Rows from expert 16 of block 3, named by matrix and row number. Rows with one number belong to one neuron. Each number is 50 + 15 x the weight over its row's rms, rounded and kept within 0 to 99. All counts start at 0. After the name is the row's rms in percent of the matrix's.
# up: expert up (model.blocks.3.mlp.up, 32x64x256), inputs 128-255
# down: expert down (model.blocks.3.mlp.down, 32x256x64, transposed), outputs 128-255
up.1 056:48 48 60 79 50 00 50 47 63 39 53 48 49 49 69 68 60 51 51 51 50 50 31 49 64 58 00 41 74 49 51 26 74 48 49 54 81 36 31 40 57 40 53 45 49 05 51 15 54 65 50 51 82 44 50 49 78 37 54 51 53 50 51 42 48 46 49 31 50 50 50 38 51 50 62 53 43 53 63 46 53 49 53 52 54 40 50 64 48 66 50 50 50 41 76 50 39 49 41 50 36 30 48 54 21 72 64 37 47 47 46 50 61 53 49 55 42 41 50 64 49 79 72 80 49 65 45 54
up.2 169:39 52 41 51 45 51 48 78 72 43 52 49 48 45 61 50 44 41 60 33 50 50 51 33 49 50 51 38 51 50 50 51 49 39 56 66 51 48 16 50 35 70 67 47 22 46 39 30 32 67 00 49 17 41 50 36 28 52 63 72 00 47 52 47 31 38 50 60 49 20 50 27 40 37 50 53 52 81 77 67 52 51 44 49 51 44 52 30 49 36 84 47 48 68 21 52 50 37 62 56 50 38 48 47 61 50 32 94 53 52 47 50 50 46 41 40 54 49 52 50 50 47 11 47 61 50 47 50
up.3 049:46 85 51 73 61 59 50 76 48 55 36 56 47 47 55 53 53 50 50 51 48 49 53 45 48 55 50 49 50 63 48 57 40 45 51 70 47 35 28 52 52 46 62 59 52 20 49 50 17 49 42 50 47 50 79 44 55 74 80 48 20 46 45 49 51 49 51 52 47 52 59 43 48 37 63 24 58 54 51 49 52 51 50 03 48 57 44 51 44 49 70 49 57 50 19 55 47 42 43 54 39 54 49 41 50 02 57 52 37 54 45 51 53 57 54 49 57 31 51 38 50 50 47 52 63 48 45 40
up.4 057:00 29 42 46 52 50 48 56 50 52 88 57 56 81 52 66 27 71 49 56 27 53 54 50 38 53 51 28 37 51 13 18 50 56 51 55 48 38 47 50 50 29 68 41 48 00 51 51 46 42 38 47 63 51 48 47 79 48 49 49 38 65 42 31 30 57 53 50 50 52 50 43 55 28 69 65 16 70 54 42 55 44 49 46 55 71 48 76 78 46 50 54 46 48 52 22 30 51 24 59 35 31 39 78 37 74 87 50 49 43 59 49 48 52 49 52 50 46 51 30 54 33 55 49 53 50 65 31
up.5 046:48 25 53 53 50 52 59 55 47 49 53 11 46 52 52 92 55 51 50 68 29 50 53 50 50 83 52 28 46 67 43 48 00 43 50 69 55 38 48 49 50 50 49 50 52 57 56 44 50 53 52 55 50 50 50 24 60 67 49 45 59 53 50 49 70 46 47 59 40 96 62 58 59 51 41 43 47 59 53 38 61 22 49 70 51 27 50 50 51 18 00 52 50 32 51 53 44 45 70 59 54 70 50 44 49 24 49 40 54 50 43 51 48 65 55 99 34 53 62 50 50 47 51 09 50 49 20 61
up.6 128:50 49 49 38 32 50 38 76 54 50 82 47 70 44 59 19 38 58 68 42 43 58 37 50 40 39 65 50 53 55 66 47 51 52 42 66 48 46 48 47 51 57 53 60 04 48 50 59 43 27 33 39 51 44 51 66 50 53 45 64 83 33 53 54 61 53 51 74 56 50 51 88 24 50 50 59 52 55 74 20 50 54 49 49 52 45 05 64 52 56 34 49 42 62 24 07 62 39 45 37 59 53 49 50 14 49 50 87 38 66 47 53 97 11 51 50 57 50 54 19 37 63 48 50 68 26 99 47
up.7 045:99 50 50 59 60 56 59 53 50 39 55 20 44 50 56 94 63 66 49 54 42 50 47 74 50 62 50 49 51 54 26 55 25 46 52 83 52 45 46 17 50 48 43 50 50 50 62 46 43 56 51 62 56 50 51 37 76 53 77 50 50 58 50 62 50 46 50 50 53 87 51 55 54 50 38 38 50 36 53 48 53 23 54 52 54 49 81 39 50 50 43 50 54 41 46 42 43 50 38 62 52 72 19 50 51 47 47 26 50 45 19 51 47 82 60 90 47 63 71 50 50 55 55 53 52 49 43 52
up.8 063:53 46 46 58 52 51 63 39 88 50 43 52 51 26 25 46 83 50 48 49 50 49 55 65 39 47 89 57 72 50 51 38 49 44 45 58 71 50 62 43 41 68 51 29 48 50 42 60 21 51 47 51 50 55 30 62 49 62 50 35 53 57 60 50 36 73 36 12 50 49 67 50 50 53 48 11 98 44 46 52 69 58 75 50 63 50 48 50 50 58 79 59 63 50 32 50 49 56 48 50 63 44 47 73 52 60 49 00 48 50 46 31 53 50 50 99 50 52 59 54 73 49 49 69 49 51 50 48
up.9 044:43 50 61 67 46 55 56 93 50 55 32 54 47 56 39 99 23 53 48 60 67 52 56 52 47 57 30 48 53 55 49 51 31 48 56 84 51 48 25 48 47 35 50 52 61 54 56 45 45 54 50 51 43 21 57 44 62 54 52 19 57 63 47 52 58 50 23 20 49 71 50 20 57 50 16 43 51 59 45 35 75 47 52 59 68 00 49 47 50 47 29 50 50 46 59 50 33 49 22 86 58 52 06 53 45 60 57 96 26 27 28 50 83 86 50 85 47 57 52 55 42 54 48 27 61 27 30 54
up.10 124:48 55 51 26 29 41 55 47 53 44 50 49 63 45 50 32 53 51 62 47 26 64 39 52 50 50 51 49 46 50 64 47 50 49 46 65 43 46 35 49 54 53 53 54 50 41 49 50 61 46 50 50 50 51 99 50 50 77 53 66 58 33 67 63 62 41 46 66 58 50 45 68 36 20 57 48 51 27 55 04 51 58 30 52 51 42 40 50 49 50 44 53 47 52 40 27 50 43 49 49 51 48 45 50 31 51 56 73 30 74 30 63 72 27 50 50 50 53 56 03 45 54 51 49 79 51 59 50
up.11 125:45 55 50 50 30 49 47 69 68 47 50 50 49 47 59 47 43 44 53 38 48 49 46 10 34 50 49 38 45 50 51 50 43 44 55 63 50 48 33 47 30 68 83 43 47 42 50 32 25 55 00 44 09 38 48 37 37 59 71 60 00 49 51 43 36 43 52 54 47 26 48 35 44 40 49 58 55 78 76 71 55 50 44 45 51 37 56 28 51 33 82 51 47 67 20 58 50 36 64 51 49 35 50 51 54 49 34 99 57 50 47 49 50 51 46 40 50 55 54 49 47 37 09 52 73 50 45 52
up.12 094:75 47 50 50 30 51 52 71 59 81 44 47 65 50 50 51 39 50 50 43 23 49 41 55 51 39 56 60 52 00 50 61 51 34 25 60 58 93 73 41 47 67 47 57 41 84 24 73 40 56 35 49 50 47 61 47 52 46 50 48 59 49 52 77 59 67 41 41 39 49 45 49 38 53 49 37 44 49 45 51 42 60 36 49 14 68 51 48 54 51 52 49 69 51 71 50 86 41 54 27 06 90 76 49 61 50 53 49 49 56 39 51 69 60 56 42 48 27 51 48 67 53 50 49 25 48 50 48
up.13 051:58 50 61 52 90 30 50 93 50 46 50 55 50 50 46 60 34 51 52 50 47 62 64 26 50 55 48 43 50 49 50 95 42 48 48 99 36 22 42 50 50 41 48 66 50 36 47 50 39 49 33 53 52 53 47 42 50 84 82 52 06 51 51 46 50 49 91 51 54 50 73 34 40 49 58 50 53 99 50 50 62 43 46 49 44 50 50 50 52 45 57 49 55 51 19 56 50 47 50 42 41 50 49 24 56 34 59 69 39 89 49 51 51 52 53 44 52 42 35 38 34 51 34 24 58 58 46 45
up.14 091:69 25 52 40 46 50 49 52 55 52 49 53 99 48 47 47 46 59 53 49 50 51 50 55 37 49 60 51 50 17 53 50 50 81 64 52 74 49 41 50 12 57 51 40 53 47 49 34 57 47 35 40 50 46 50 47 24 76 38 61 48 50 52 99 48 49 47 51 51 49 31 82 49 48 68 33 21 49 41 48 50 46 51 49 39 62 56 54 49 81 50 48 71 51 45 48 78 45 22 49 54 47 87 50 37 39 48 68 49 28 50 50 47 30 49 47 51 28 37 36 45 68 49 63 53 77 51 55
up.15 057:46 47 47 26 15 46 52 45 53 59 50 50 50 53 41 76 49 63 51 53 55 55 58 67 77 60 00 29 75 47 46 31 46 36 72 63 59 53 39 46 68 49 54 50 70 50 53 50 72 48 47 48 46 48 78 39 65 51 22 46 58 59 52 49 56 53 52 00 46 53 53 31 51 60 41 64 50 52 45 57 57 50 65 60 50 50 52 54 51 49 45 49 11 48 71 50 42 55 52 70 39 60 36 62 50 56 71 62 51 28 00 48 71 54 50 69 08 79 52 71 44 54 52 48 45 32 26 58
up.16 118:52 97 43 47 23 35 43 50 50 63 29 49 55 51 47 08 50 51 52 38 58 50 48 50 70 29 40 53 61 16 56 51 50 30 37 57 47 78 33 52 69 52 50 46 59 47 50 63 68 48 49 45 56 71 49 50 58 50 49 63 33 43 52 45 59 70 23 37 38 44 56 66 43 49 59 68 49 50 76 87 50 39 76 50 49 77 46 71 50 33 54 45 08 42 57 49 50 48 45 50 19 52 39 72 50 63 50 54 43 46 36 48 50 52 49 49 47 91 50 65 29 65 52 99 50 42 50 50
up.17 045:52 31 57 56 50 52 51 51 47 46 51 36 38 68 50 99 50 54 51 71 49 55 54 53 50 56 38 50 58 57 40 57 24 48 59 59 55 50 49 29 33 49 48 55 52 56 66 47 49 59 45 51 47 46 45 00 74 51 53 46 79 52 50 47 63 48 53 37 51 99 55 52 67 73 42 45 50 55 47 38 53 42 55 70 49 45 53 38 51 46 06 55 50 32 52 56 43 45 49 67 53 90 57 51 03 53 50 51 49 24 21 49 48 73 46 91 12 48 64 51 49 99 54 45 48 49 38 78
up.18 114:50 32 50 37 49 47 50 61 61 79 48 84 71 47 27 50 47 57 69 49 51 50 67 52 40 47 75 48 50 59 62 26 52 77 75 78 61 50 52 50 17 48 51 49 50 49 50 48 97 55 34 47 52 50 43 54 32 63 50 56 64 51 50 50 48 52 52 54 50 50 50 50 49 50 57 41 22 50 44 51 52 89 52 50 49 50 35 75 51 53 46 50 49 48 52 53 51 48 35 31 50 28 52 71 39 57 44 65 47 36 55 56 51 44 23 50 47 52 16 46 04 75 41 50 51 50 66 54
up.19 072:40 49 47 84 61 00 44 09 51 23 60 46 50 41 42 48 74 57 50 50 46 49 27 51 49 46 49 74 93 49 49 55 49 38 45 50 59 51 59 33 70 51 50 52 46 15 64 51 99 47 20 40 53 49 51 67 71 26 51 36 45 50 98 24 29 50 51 50 49 50 53 50 50 74 57 62 39 48 59 45 50 53 50 97 48 52 23 69 38 71 61 51 46 57 66 67 13 53 49 45 50 44 54 33 44 54 42 51 52 65 49 40 15 38 17 44 40 46 62 33 49 53 77 74 45 53 61 49
up.20 130:52 54 44 48 35 34 51 51 55 59 51 63 63 42 25 49 50 50 59 47 69 47 45 53 43 25 50 50 50 51 61 44 49 61 49 69 50 52 25 56 56 50 53 40 51 18 50 50 82 54 51 38 53 56 46 63 51 47 55 62 60 50 50 27 50 69 28 49 41 47 58 73 50 63 52 52 53 50 49 50 55 59 79 48 49 54 37 81 52 23 53 51 37 47 50 50 50 50 44 38 39 37 34 76 49 87 52 51 33 45 48 49 44 49 34 50 47 67 48 46 00 73 51 83 51 51 63 50
up.21 129:59 87 49 49 23 31 38 62 54 73 15 41 62 53 51 14 31 49 56 34 47 44 50 53 61 49 51 48 51 30 51 45 54 30 35 62 51 99 54 52 47 52 51 47 50 55 45 71 63 53 45 45 61 67 48 28 55 50 49 56 31 42 50 58 68 67 35 18 28 49 41 58 31 47 61 51 46 53 79 99 51 50 50 62 34 70 29 55 52 42 50 43 25 36 67 49 75 41 46 31 06 79 51 78 47 58 50 58 31 50 37 49 61 52 49 50 47 66 49 57 54 59 38 71 45 49 44 48
up.22 055:57 33 51 76 75 39 51 62 48 43 57 47 49 54 31 48 54 50 47 50 41 50 44 40 48 58 50 48 47 55 50 50 36 50 48 71 37 12 50 54 95 50 48 57 49 32 50 52 50 27 50 67 84 54 50 59 49 64 50 48 53 50 51 46 51 48 54 50 56 52 71 22 50 61 16 26 51 69 49 32 50 44 49 80 89 21 47 50 44 47 50 47 14 50 48 51 51 65 50 49 47 54 08 22 77 50 53 45 50 99 44 71 50 46 49 59 51 63 51 48 50 44 55 38 61 52 48 43
up.23 109:50 18 56 35 49 47 50 64 59 57 43 69 81 48 31 49 48 57 74 49 50 51 68 50 34 50 64 50 53 42 62 30 58 94 74 64 79 47 52 50 00 54 52 33 53 51 50 29 84 49 28 44 56 44 48 50 12 91 42 54 52 49 50 76 46 45 50 60 50 50 42 50 48 46 53 33 06 51 42 51 51 56 50 52 50 50 50 67 50 86 43 31 58 50 51 50 59 50 24 42 58 23 73 51 43 41 40 73 49 31 56 57 49 41 37 49 49 45 23 47 31 64 42 50 53 63 59 55
up.24 120:82 50 43 50 47 61 53 50 54 63 50 40 76 42 50 50 49 64 50 50 37 50 27 53 43 49 47 84 50 17 50 62 50 51 44 50 67 67 51 43 53 71 50 45 46 59 32 50 44 48 37 20 49 50 51 51 50 43 50 66 49 50 60 99 50 52 28 52 42 47 51 75 49 53 54 34 51 40 40 44 47 51 34 47 06 79 97 50 56 56 69 55 92 59 49 51 89 50 47 49 33 57 93 21 55 32 58 47 49 55 45 41 49 50 63 38 50 00 44 39 63 57 55 57 36 73 51 50
up.25 052:53 25 46 53 33 44 54 41 54 55 52 51 50 51 48 81 00 56 49 54 54 57 53 48 62 50 41 32 52 50 49 46 28 69 57 99 50 39 50 42 50 50 54 48 75 52 52 50 47 03 51 51 41 43 43 03 99 44 19 48 60 54 51 54 65 53 49 44 48 53 47 50 52 63 38 54 64 51 41 71 51 34 66 49 51 56 48 47 50 50 46 43 40 50 60 51 48 50 45 52 64 80 35 70 50 50 57 52 53 10 54 21 50 55 66 56 47 48 52 52 31 52 46 62 44 17 28 59
up.26 071:28 80 47 76 43 50 42 42 75 42 51 56 50 43 57 49 59 50 51 47 99 68 42 60 75 43 29 57 50 57 69 43 99 50 61 47 70 50 25 41 16 49 53 50 51 46 49 61 12 84 50 41 37 48 81 62 50 19 54 50 47 50 51 40 51 76 46 30 55 42 56 48 49 37 54 13 69 35 46 56 53 70 50 04 53 55 50 57 48 99 77 45 54 28 33 58 52 44 29 50 44 56 48 53 50 47 51 36 44 72 37 57 56 44 44 78 53 00 50 51 89 45 50 93 47 23 53 49
up.27 104:63 31 53 34 31 35 48 53 50 58 27 51 99 30 43 46 34 49 53 43 46 50 65 50 46 43 51 48 59 17 52 43 55 55 57 60 70 90 36 50 26 50 51 49 57 53 50 47 76 45 45 41 50 50 50 35 42 67 46 70 46 50 55 78 58 49 41 48 37 50 22 87 45 49 67 44 51 51 51 53 50 50 57 52 49 62 50 65 43 57 49 50 47 50 48 47 62 40 11 30 29 59 87 51 37 55 44 69 50 39 50 51 50 21 36 50 50 30 30 50 35 67 40 58 49 79 50 50
down.1 062:50 43 50 39 50 76 53 52 81 68 42 46 74 48 37 50 48 36 54 48 77 48 53 51 31 50 62 51 53 52 92 79 49 49 53 50 49 70 49 69 51 63 49 57 49 72 00 31 57 53 48 43 20 50 53 50 50 53 23 51 48 43 50 50 47 51 45 25 50 43 61 46 20 53 43 43 45 47 24 47 20 90 51 76 08 52 55 62 50 50 50 46 46 68 52 38 47 40 67 32 73 49 50 57 35 51 50 68 36 51 51 45 51 29 56 45 34 61 49 65 33 91 30 53 59 00 40 58
down.2 160:57 69 50 28 75 50 31 21 41 51 62 60 56 62 34 50 50 46 47 50 50 55 46 68 52 49 53 59 46 46 53 51 55 51 61 49 20 22 87 53 78 45 49 48 77 45 68 75 60 44 87 50 55 63 50 50 51 49 50 50 99 52 75 74 63 82 66 41 50 62 53 53 41 61 79 47 56 35 49 43 48 51 63 48 50 55 60 81 51 72 43 53 57 16 54 50 50 66 59 48 29 61 49 51 57 53 99 30 49 48 45 35 49 51 55 50 52 53 50 54 54 50 85 49 19 50 37 44
down.3 046:55 69 46 32 45 47 49 50 49 71 49 49 63 49 50 24 50 09 48 56 50 46 57 45 42 50 51 50 29 79 79 50 50 49 43 55 46 57 52 49 49 50 54 55 47 33 39 46 91 48 55 30 53 31 00 48 54 43 00 35 50 32 54 57 53 46 46 44 57 29 62 54 31 50 49 50 68 47 48 50 16 62 69 71 46 50 10 55 66 53 50 36 49 73 50 44 53 49 47 22 63 40 47 48 54 50 47 51 50 50 71 00 50 50 63 51 50 78 47 56 99 50 52 48 54 57 50 61
down.4 053:88 55 51 48 45 50 47 52 46 50 32 53 65 50 49 47 32 29 50 21 85 39 50 49 44 39 36 72 55 05 83 49 50 58 34 50 02 72 49 58 40 54 50 86 49 59 36 50 54 52 53 40 51 49 50 51 53 50 70 74 48 40 50 53 60 08 46 39 51 01 43 49 25 50 19 47 71 46 50 43 13 59 52 56 50 44 48 49 36 59 50 47 52 87 45 54 54 45 49 50 48 43 50 50 60 29 00 52 44 69 43 82 50 48 52 40 50 50 50 99 11 51 50 55 66 50 72 70
down.5 040:50 86 43 49 50 46 23 36 51 65 51 50 68 50 42 48 50 07 49 46 65 50 58 65 50 49 62 41 59 45 76 49 60 70 51 54 28 58 05 78 51 50 31 49 51 49 22 51 52 58 49 33 54 52 49 61 51 51 27 61 49 55 71 54 45 50 53 40 50 00 50 49 45 77 73 42 49 49 53 53 30 76 49 50 50 63 44 50 62 77 61 33 65 58 54 38 53 55 41 35 44 44 53 65 66 59 53 60 54 49 52 04 36 50 50 39 54 28 00 51 50 51 47 55 51 54 45 45
down.6 108:50 48 49 53 50 41 58 16 50 51 45 58 44 50 44 92 56 48 35 52 99 06 51 50 61 53 32 49 79 39 46 42 52 52 50 44 65 59 51 73 50 50 52 31 80 47 38 41 72 73 64 48 51 46 50 30 50 43 51 48 30 80 54 42 47 29 69 27 33 34 79 12 84 69 50 50 50 50 15 51 42 53 49 35 48 56 68 49 61 66 66 47 26 59 80 60 46 69 51 56 46 27 50 61 60 50 47 40 54 41 66 49 05 62 54 50 38 45 16 73 45 36 69 85 67 58 36 55
down.7 042:50 75 42 50 09 50 36 43 50 66 51 54 83 42 49 51 53 20 59 48 70 50 50 51 50 50 94 38 44 52 73 32 92 67 51 52 01 65 45 50 50 50 45 38 50 22 02 50 66 52 46 41 56 51 49 63 50 50 44 58 47 51 56 53 47 50 51 44 51 06 50 49 45 52 67 40 47 32 46 56 39 96 44 47 50 55 46 58 64 61 59 47 50 76 50 21 52 49 41 45 45 00 49 54 96 52 54 53 59 49 63 45 49 38 41 49 53 47 34 50 52 51 48 49 50 50 59 48
down.8 076:51 48 44 43 29 44 23 53 58 68 50 19 84 56 50 51 46 16 55 45 48 55 59 46 55 49 47 51 30 51 70 64 51 56 52 54 50 50 28 31 46 54 50 53 49 60 42 39 50 56 50 50 47 30 52 50 49 51 41 53 54 08 51 47 21 50 52 64 51 41 50 30 47 65 72 55 48 29 52 51 27 48 46 53 50 51 43 34 66 39 49 37 92 61 54 51 47 47 51 33 49 42 84 51 42 68 48 64 52 48 52 50 67 64 31 33 74 49 55 40 48 67 62 44 08 57 43 50
down.9 038:51 63 52 49 48 09 35 49 50 80 47 53 70 40 46 50 55 07 44 34 49 44 52 52 47 50 49 36 63 50 63 45 51 50 51 52 50 73 35 73 49 52 41 21 47 34 29 50 64 53 48 50 58 51 49 54 52 54 50 52 36 49 66 49 35 46 58 37 50 00 60 50 26 50 51 32 45 49 45 50 32 67 74 50 49 58 27 50 50 51 79 35 50 66 51 20 51 45 29 46 50 30 65 57 50 58 51 53 25 44 57 44 52 49 50 48 52 49 37 51 50 56 49 51 56 57 51 47
down.10 113:60 44 43 62 56 39 50 42 49 44 60 51 45 50 52 89 45 46 36 52 94 05 52 51 66 50 54 63 78 34 45 50 50 55 50 50 62 62 52 65 50 47 51 30 67 48 50 55 52 64 48 45 46 49 35 47 46 39 50 44 38 62 47 45 48 55 77 30 29 45 56 22 73 96 50 50 50 70 40 96 44 45 67 28 54 49 54 48 51 78 55 49 35 50 71 63 41 65 30 51 37 43 50 57 58 56 50 49 68 00 53 31 09 69 57 50 50 51 15 79 49 32 60 68 49 53 26 47
down.11 112:51 61 49 24 82 46 25 23 44 55 54 64 62 59 35 50 48 46 48 50 51 51 52 74 51 50 51 65 45 47 62 77 58 53 47 45 28 27 79 51 70 38 50 49 72 42 50 62 69 48 81 50 60 57 51 50 53 47 50 49 99 50 67 76 57 74 68 40 51 50 52 50 19 52 78 38 53 44 49 40 50 61 73 50 48 71 49 91 50 63 40 45 68 33 54 47 54 56 46 33 43 49 49 49 51 54 99 23 45 50 47 17 57 51 57 50 53 53 42 55 53 59 87 49 28 51 33 43
down.12 085:23 25 43 35 54 75 48 55 50 17 42 87 48 30 50 47 49 16 67 58 84 56 65 49 57 53 49 40 46 50 70 30 65 93 63 57 26 11 48 50 50 51 58 40 55 43 56 40 57 50 56 50 50 55 34 51 39 50 51 50 46 51 50 39 36 41 53 53 66 50 51 46 59 48 00 49 77 51 50 53 53 49 79 46 89 29 50 58 53 58 49 48 54 59 44 49 32 84 54 83 62 00 44 53 78 58 50 51 52 46 35 41 45 47 47 46 50 50 50 50 35 49 39 50 61 32 74 50
down.13 044:50 59 43 39 48 28 26 04 41 88 51 50 52 49 50 49 54 45 50 52 51 50 50 46 50 50 49 59 34 50 89 46 50 49 30 43 51 55 72 50 47 47 63 50 44 44 49 48 99 52 68 01 54 36 41 47 59 38 00 50 54 50 67 53 55 39 56 42 51 47 37 50 40 70 50 51 43 49 51 71 34 75 53 53 49 49 28 48 80 82 17 48 70 54 48 50 65 50 38 35 52 41 59 42 57 48 47 37 51 51 67 28 45 52 52 60 46 50 29 53 78 47 62 84 51 61 62 64
down.14 102:36 84 41 49 50 39 51 57 35 27 11 51 46 47 58 51 50 19 50 50 52 45 32 41 48 55 58 49 35 68 46 52 43 39 32 59 16 36 72 36 72 54 59 52 44 50 58 61 43 51 60 50 50 48 56 42 53 12 50 52 71 36 50 37 50 54 32 46 52 31 71 19 52 54 19 69 68 49 57 50 40 61 46 65 88 49 50 50 54 34 50 50 37 59 50 50 50 70 72 63 43 62 35 51 99 50 39 33 50 59 49 24 62 56 51 41 57 70 75 50 65 24 50 28 46 53 67 50
down.15 053:46 49 50 69 42 47 52 52 89 52 56 42 52 33 46 51 51 35 51 49 36 53 55 50 27 46 51 52 55 51 59 43 72 62 50 48 93 51 50 59 45 70 50 54 21 35 14 17 52 89 40 49 49 41 51 56 41 36 51 43 52 43 52 54 00 49 52 40 51 43 51 48 47 66 51 31 21 53 38 49 44 99 45 51 40 18 41 66 56 57 49 50 56 66 56 42 51 36 49 38 65 26 72 57 24 51 28 48 46 47 56 35 61 09 49 48 51 23 33 22 63 54 55 56 58 48 48 50
down.16 114:49 42 50 54 60 71 47 50 54 37 67 51 51 38 50 88 50 34 41 56 46 67 33 50 29 63 50 58 46 51 49 56 50 52 59 51 48 05 74 30 50 50 57 52 31 43 50 48 48 60 53 46 33 37 50 50 45 35 57 52 89 50 52 61 37 10 69 50 58 50 40 06 57 71 41 44 51 45 59 47 41 66 36 52 51 19 73 50 41 57 49 59 64 65 49 50 52 57 67 75 65 51 53 43 71 46 38 31 60 86 50 48 50 17 63 50 50 14 53 30 56 19 50 00 34 83 87 51
down.17 039:44 77 45 50 48 45 36 45 51 76 51 56 66 50 32 47 51 23 50 50 55 63 51 81 50 47 56 43 46 52 62 50 59 72 38 46 44 58 28 93 50 59 28 48 50 48 10 50 58 50 49 30 56 49 52 58 50 50 38 55 50 50 51 54 03 50 51 30 62 14 61 46 42 57 53 39 48 39 51 49 31 99 50 50 38 50 50 65 54 63 99 42 50 76 50 26 53 47 45 43 50 18 47 58 51 58 52 57 51 48 68 15 53 48 49 46 53 33 20 52 50 75 35 61 58 52 50 48
down.18 127:59 97 42 59 50 52 44 48 44 36 50 31 50 48 66 57 48 39 44 47 49 50 07 51 50 57 46 66 50 47 41 72 47 41 35 49 31 34 54 50 80 60 48 60 50 51 49 70 37 47 68 52 49 46 60 34 50 26 33 54 54 50 62 68 73 53 51 50 52 39 50 38 51 50 39 63 49 49 82 55 42 29 42 50 52 43 51 23 51 51 53 45 53 54 47 46 57 63 76 71 30 90 40 42 99 40 36 32 61 73 50 20 50 43 57 46 51 47 65 50 66 15 50 44 45 66 67 47
down.19 082:41 44 58 35 37 74 50 57 66 71 19 47 73 50 52 40 48 45 51 44 57 77 67 44 50 58 50 39 27 54 99 92 50 61 47 57 51 51 42 50 49 48 51 49 50 74 05 42 46 55 55 49 37 34 49 44 50 49 15 51 26 53 40 60 52 51 40 26 78 47 47 50 44 50 31 41 50 51 49 52 40 81 56 48 06 63 52 59 51 49 32 46 60 60 41 44 81 33 47 49 83 50 50 54 51 38 51 50 51 68 57 49 94 51 63 51 42 50 00 69 50 80 24 49 50 48 28 70
down.20 131:52 58 51 49 62 74 37 47 50 35 65 48 50 50 55 53 46 36 49 49 50 58 49 51 50 58 55 70 42 54 42 64 56 44 51 51 45 10 63 50 44 55 50 62 45 68 48 60 40 42 55 43 41 49 59 45 24 51 30 57 53 50 62 92 52 41 93 55 57 45 49 16 52 49 50 50 45 53 81 54 34 48 34 52 51 22 76 32 51 98 48 47 58 50 48 35 55 69 66 58 51 60 55 29 99 41 43 45 72 68 49 49 49 36 59 43 51 32 51 49 70 06 44 12 39 68 73 47
down.21 109:27 29 42 51 50 61 61 52 53 15 53 58 48 27 42 67 52 32 46 61 61 71 48 43 37 51 56 68 48 50 71 49 57 56 70 53 46 00 61 41 52 50 59 50 38 35 51 44 46 57 51 46 49 26 41 51 43 44 53 57 82 50 50 42 25 22 57 55 73 51 63 12 64 64 03 39 65 40 45 44 50 86 51 44 71 25 70 51 50 50 51 59 60 76 50 50 45 74 74 76 81 38 48 44 66 43 38 37 60 60 54 46 50 29 53 50 54 21 53 33 61 32 50 16 50 65 84 51
down.22 046:50 72 47 51 20 45 44 38 34 70 36 49 54 50 35 56 56 40 53 66 50 50 52 51 49 51 51 39 50 51 91 40 50 49 45 55 55 49 45 48 42 47 52 50 29 51 46 51 51 60 41 22 50 48 48 20 50 45 08 56 59 50 61 53 49 29 51 25 43 32 44 48 36 72 21 50 31 50 53 84 42 55 34 50 51 54 35 49 54 58 49 51 90 59 46 49 49 47 58 54 34 48 67 70 74 51 49 51 54 25 62 31 61 50 26 49 50 46 35 38 74 44 39 99 40 60 75 50
down.23 113:51 90 31 52 49 37 52 46 35 38 49 39 50 40 68 58 46 31 44 50 50 42 15 49 49 53 49 47 44 52 45 63 40 34 34 50 21 48 54 40 89 52 50 60 47 46 50 59 43 50 67 53 49 49 54 46 55 00 48 55 57 43 55 49 58 53 38 46 50 29 56 39 52 64 32 62 71 42 62 50 39 53 35 55 58 49 50 33 50 30 60 53 48 59 50 48 53 55 74 58 27 86 34 50 99 51 38 24 50 60 52 07 55 47 53 46 56 51 73 51 65 23 51 39 41 67 73 43
down.24 135:29 53 49 39 52 45 40 83 38 30 15 81 47 50 51 47 50 15 67 51 56 50 54 47 55 50 51 45 36 57 59 22 51 76 47 78 25 26 62 36 48 50 61 51 51 49 72 54 53 49 56 52 51 55 50 39 50 45 48 39 54 42 51 20 50 58 45 54 60 43 57 36 55 49 00 57 64 54 52 66 50 49 61 65 99 26 22 50 54 55 42 43 36 51 50 51 36 72 69 64 32 28 39 60 88 62 45 51 49 48 44 39 50 73 30 44 49 75 65 51 44 36 47 48 52 46 73 51
down.25 048:47 54 47 49 50 49 35 51 50 63 50 67 64 50 34 52 41 24 61 27 48 47 52 64 47 54 45 35 74 62 67 62 58 60 51 39 31 64 49 59 51 60 42 49 27 28 18 43 81 83 28 46 47 52 50 71 50 53 66 50 20 38 51 50 14 50 45 49 49 17 58 31 47 46 51 22 18 76 50 46 48 99 43 62 43 46 32 52 55 55 59 49 51 51 45 49 55 50 49 45 62 18 74 61 39 52 57 67 19 48 48 52 57 29 58 46 51 30 28 43 50 63 51 15 57 50 53 44
down.26 096:55 34 53 46 58 38 48 53 67 84 47 21 51 53 42 49 55 39 50 50 43 25 52 27 36 58 51 55 40 56 54 75 31 46 42 50 50 50 54 42 51 54 50 51 46 56 09 42 69 32 54 55 51 42 39 50 50 50 46 35 48 16 54 58 37 44 50 65 50 48 65 33 35 53 50 51 49 50 40 52 27 42 51 70 14 42 36 54 58 34 50 09 54 84 51 35 48 50 71 21 65 49 62 45 47 56 38 49 51 62 70 48 49 56 56 44 50 92 50 43 38 71 50 41 50 53 21 52
down.27 108:33 79 22 49 51 54 50 61 51 41 46 56 49 56 53 51 50 45 45 51 65 52 19 45 48 51 52 69 37 59 47 52 51 52 48 54 13 00 78 35 62 61 55 50 39 50 53 59 32 50 55 41 49 46 52 51 50 19 36 53 79 44 49 46 49 52 48 46 57 39 72 08 54 51 12 53 49 50 63 49 42 56 25 50 88 50 56 37 53 61 52 45 50 59 50 48 56 73 91 73 53 49 27 47 99 36 22 36 50 58 49 29 50 58 51 36 56 73 69 48 60 25 50 29 50 59 64 50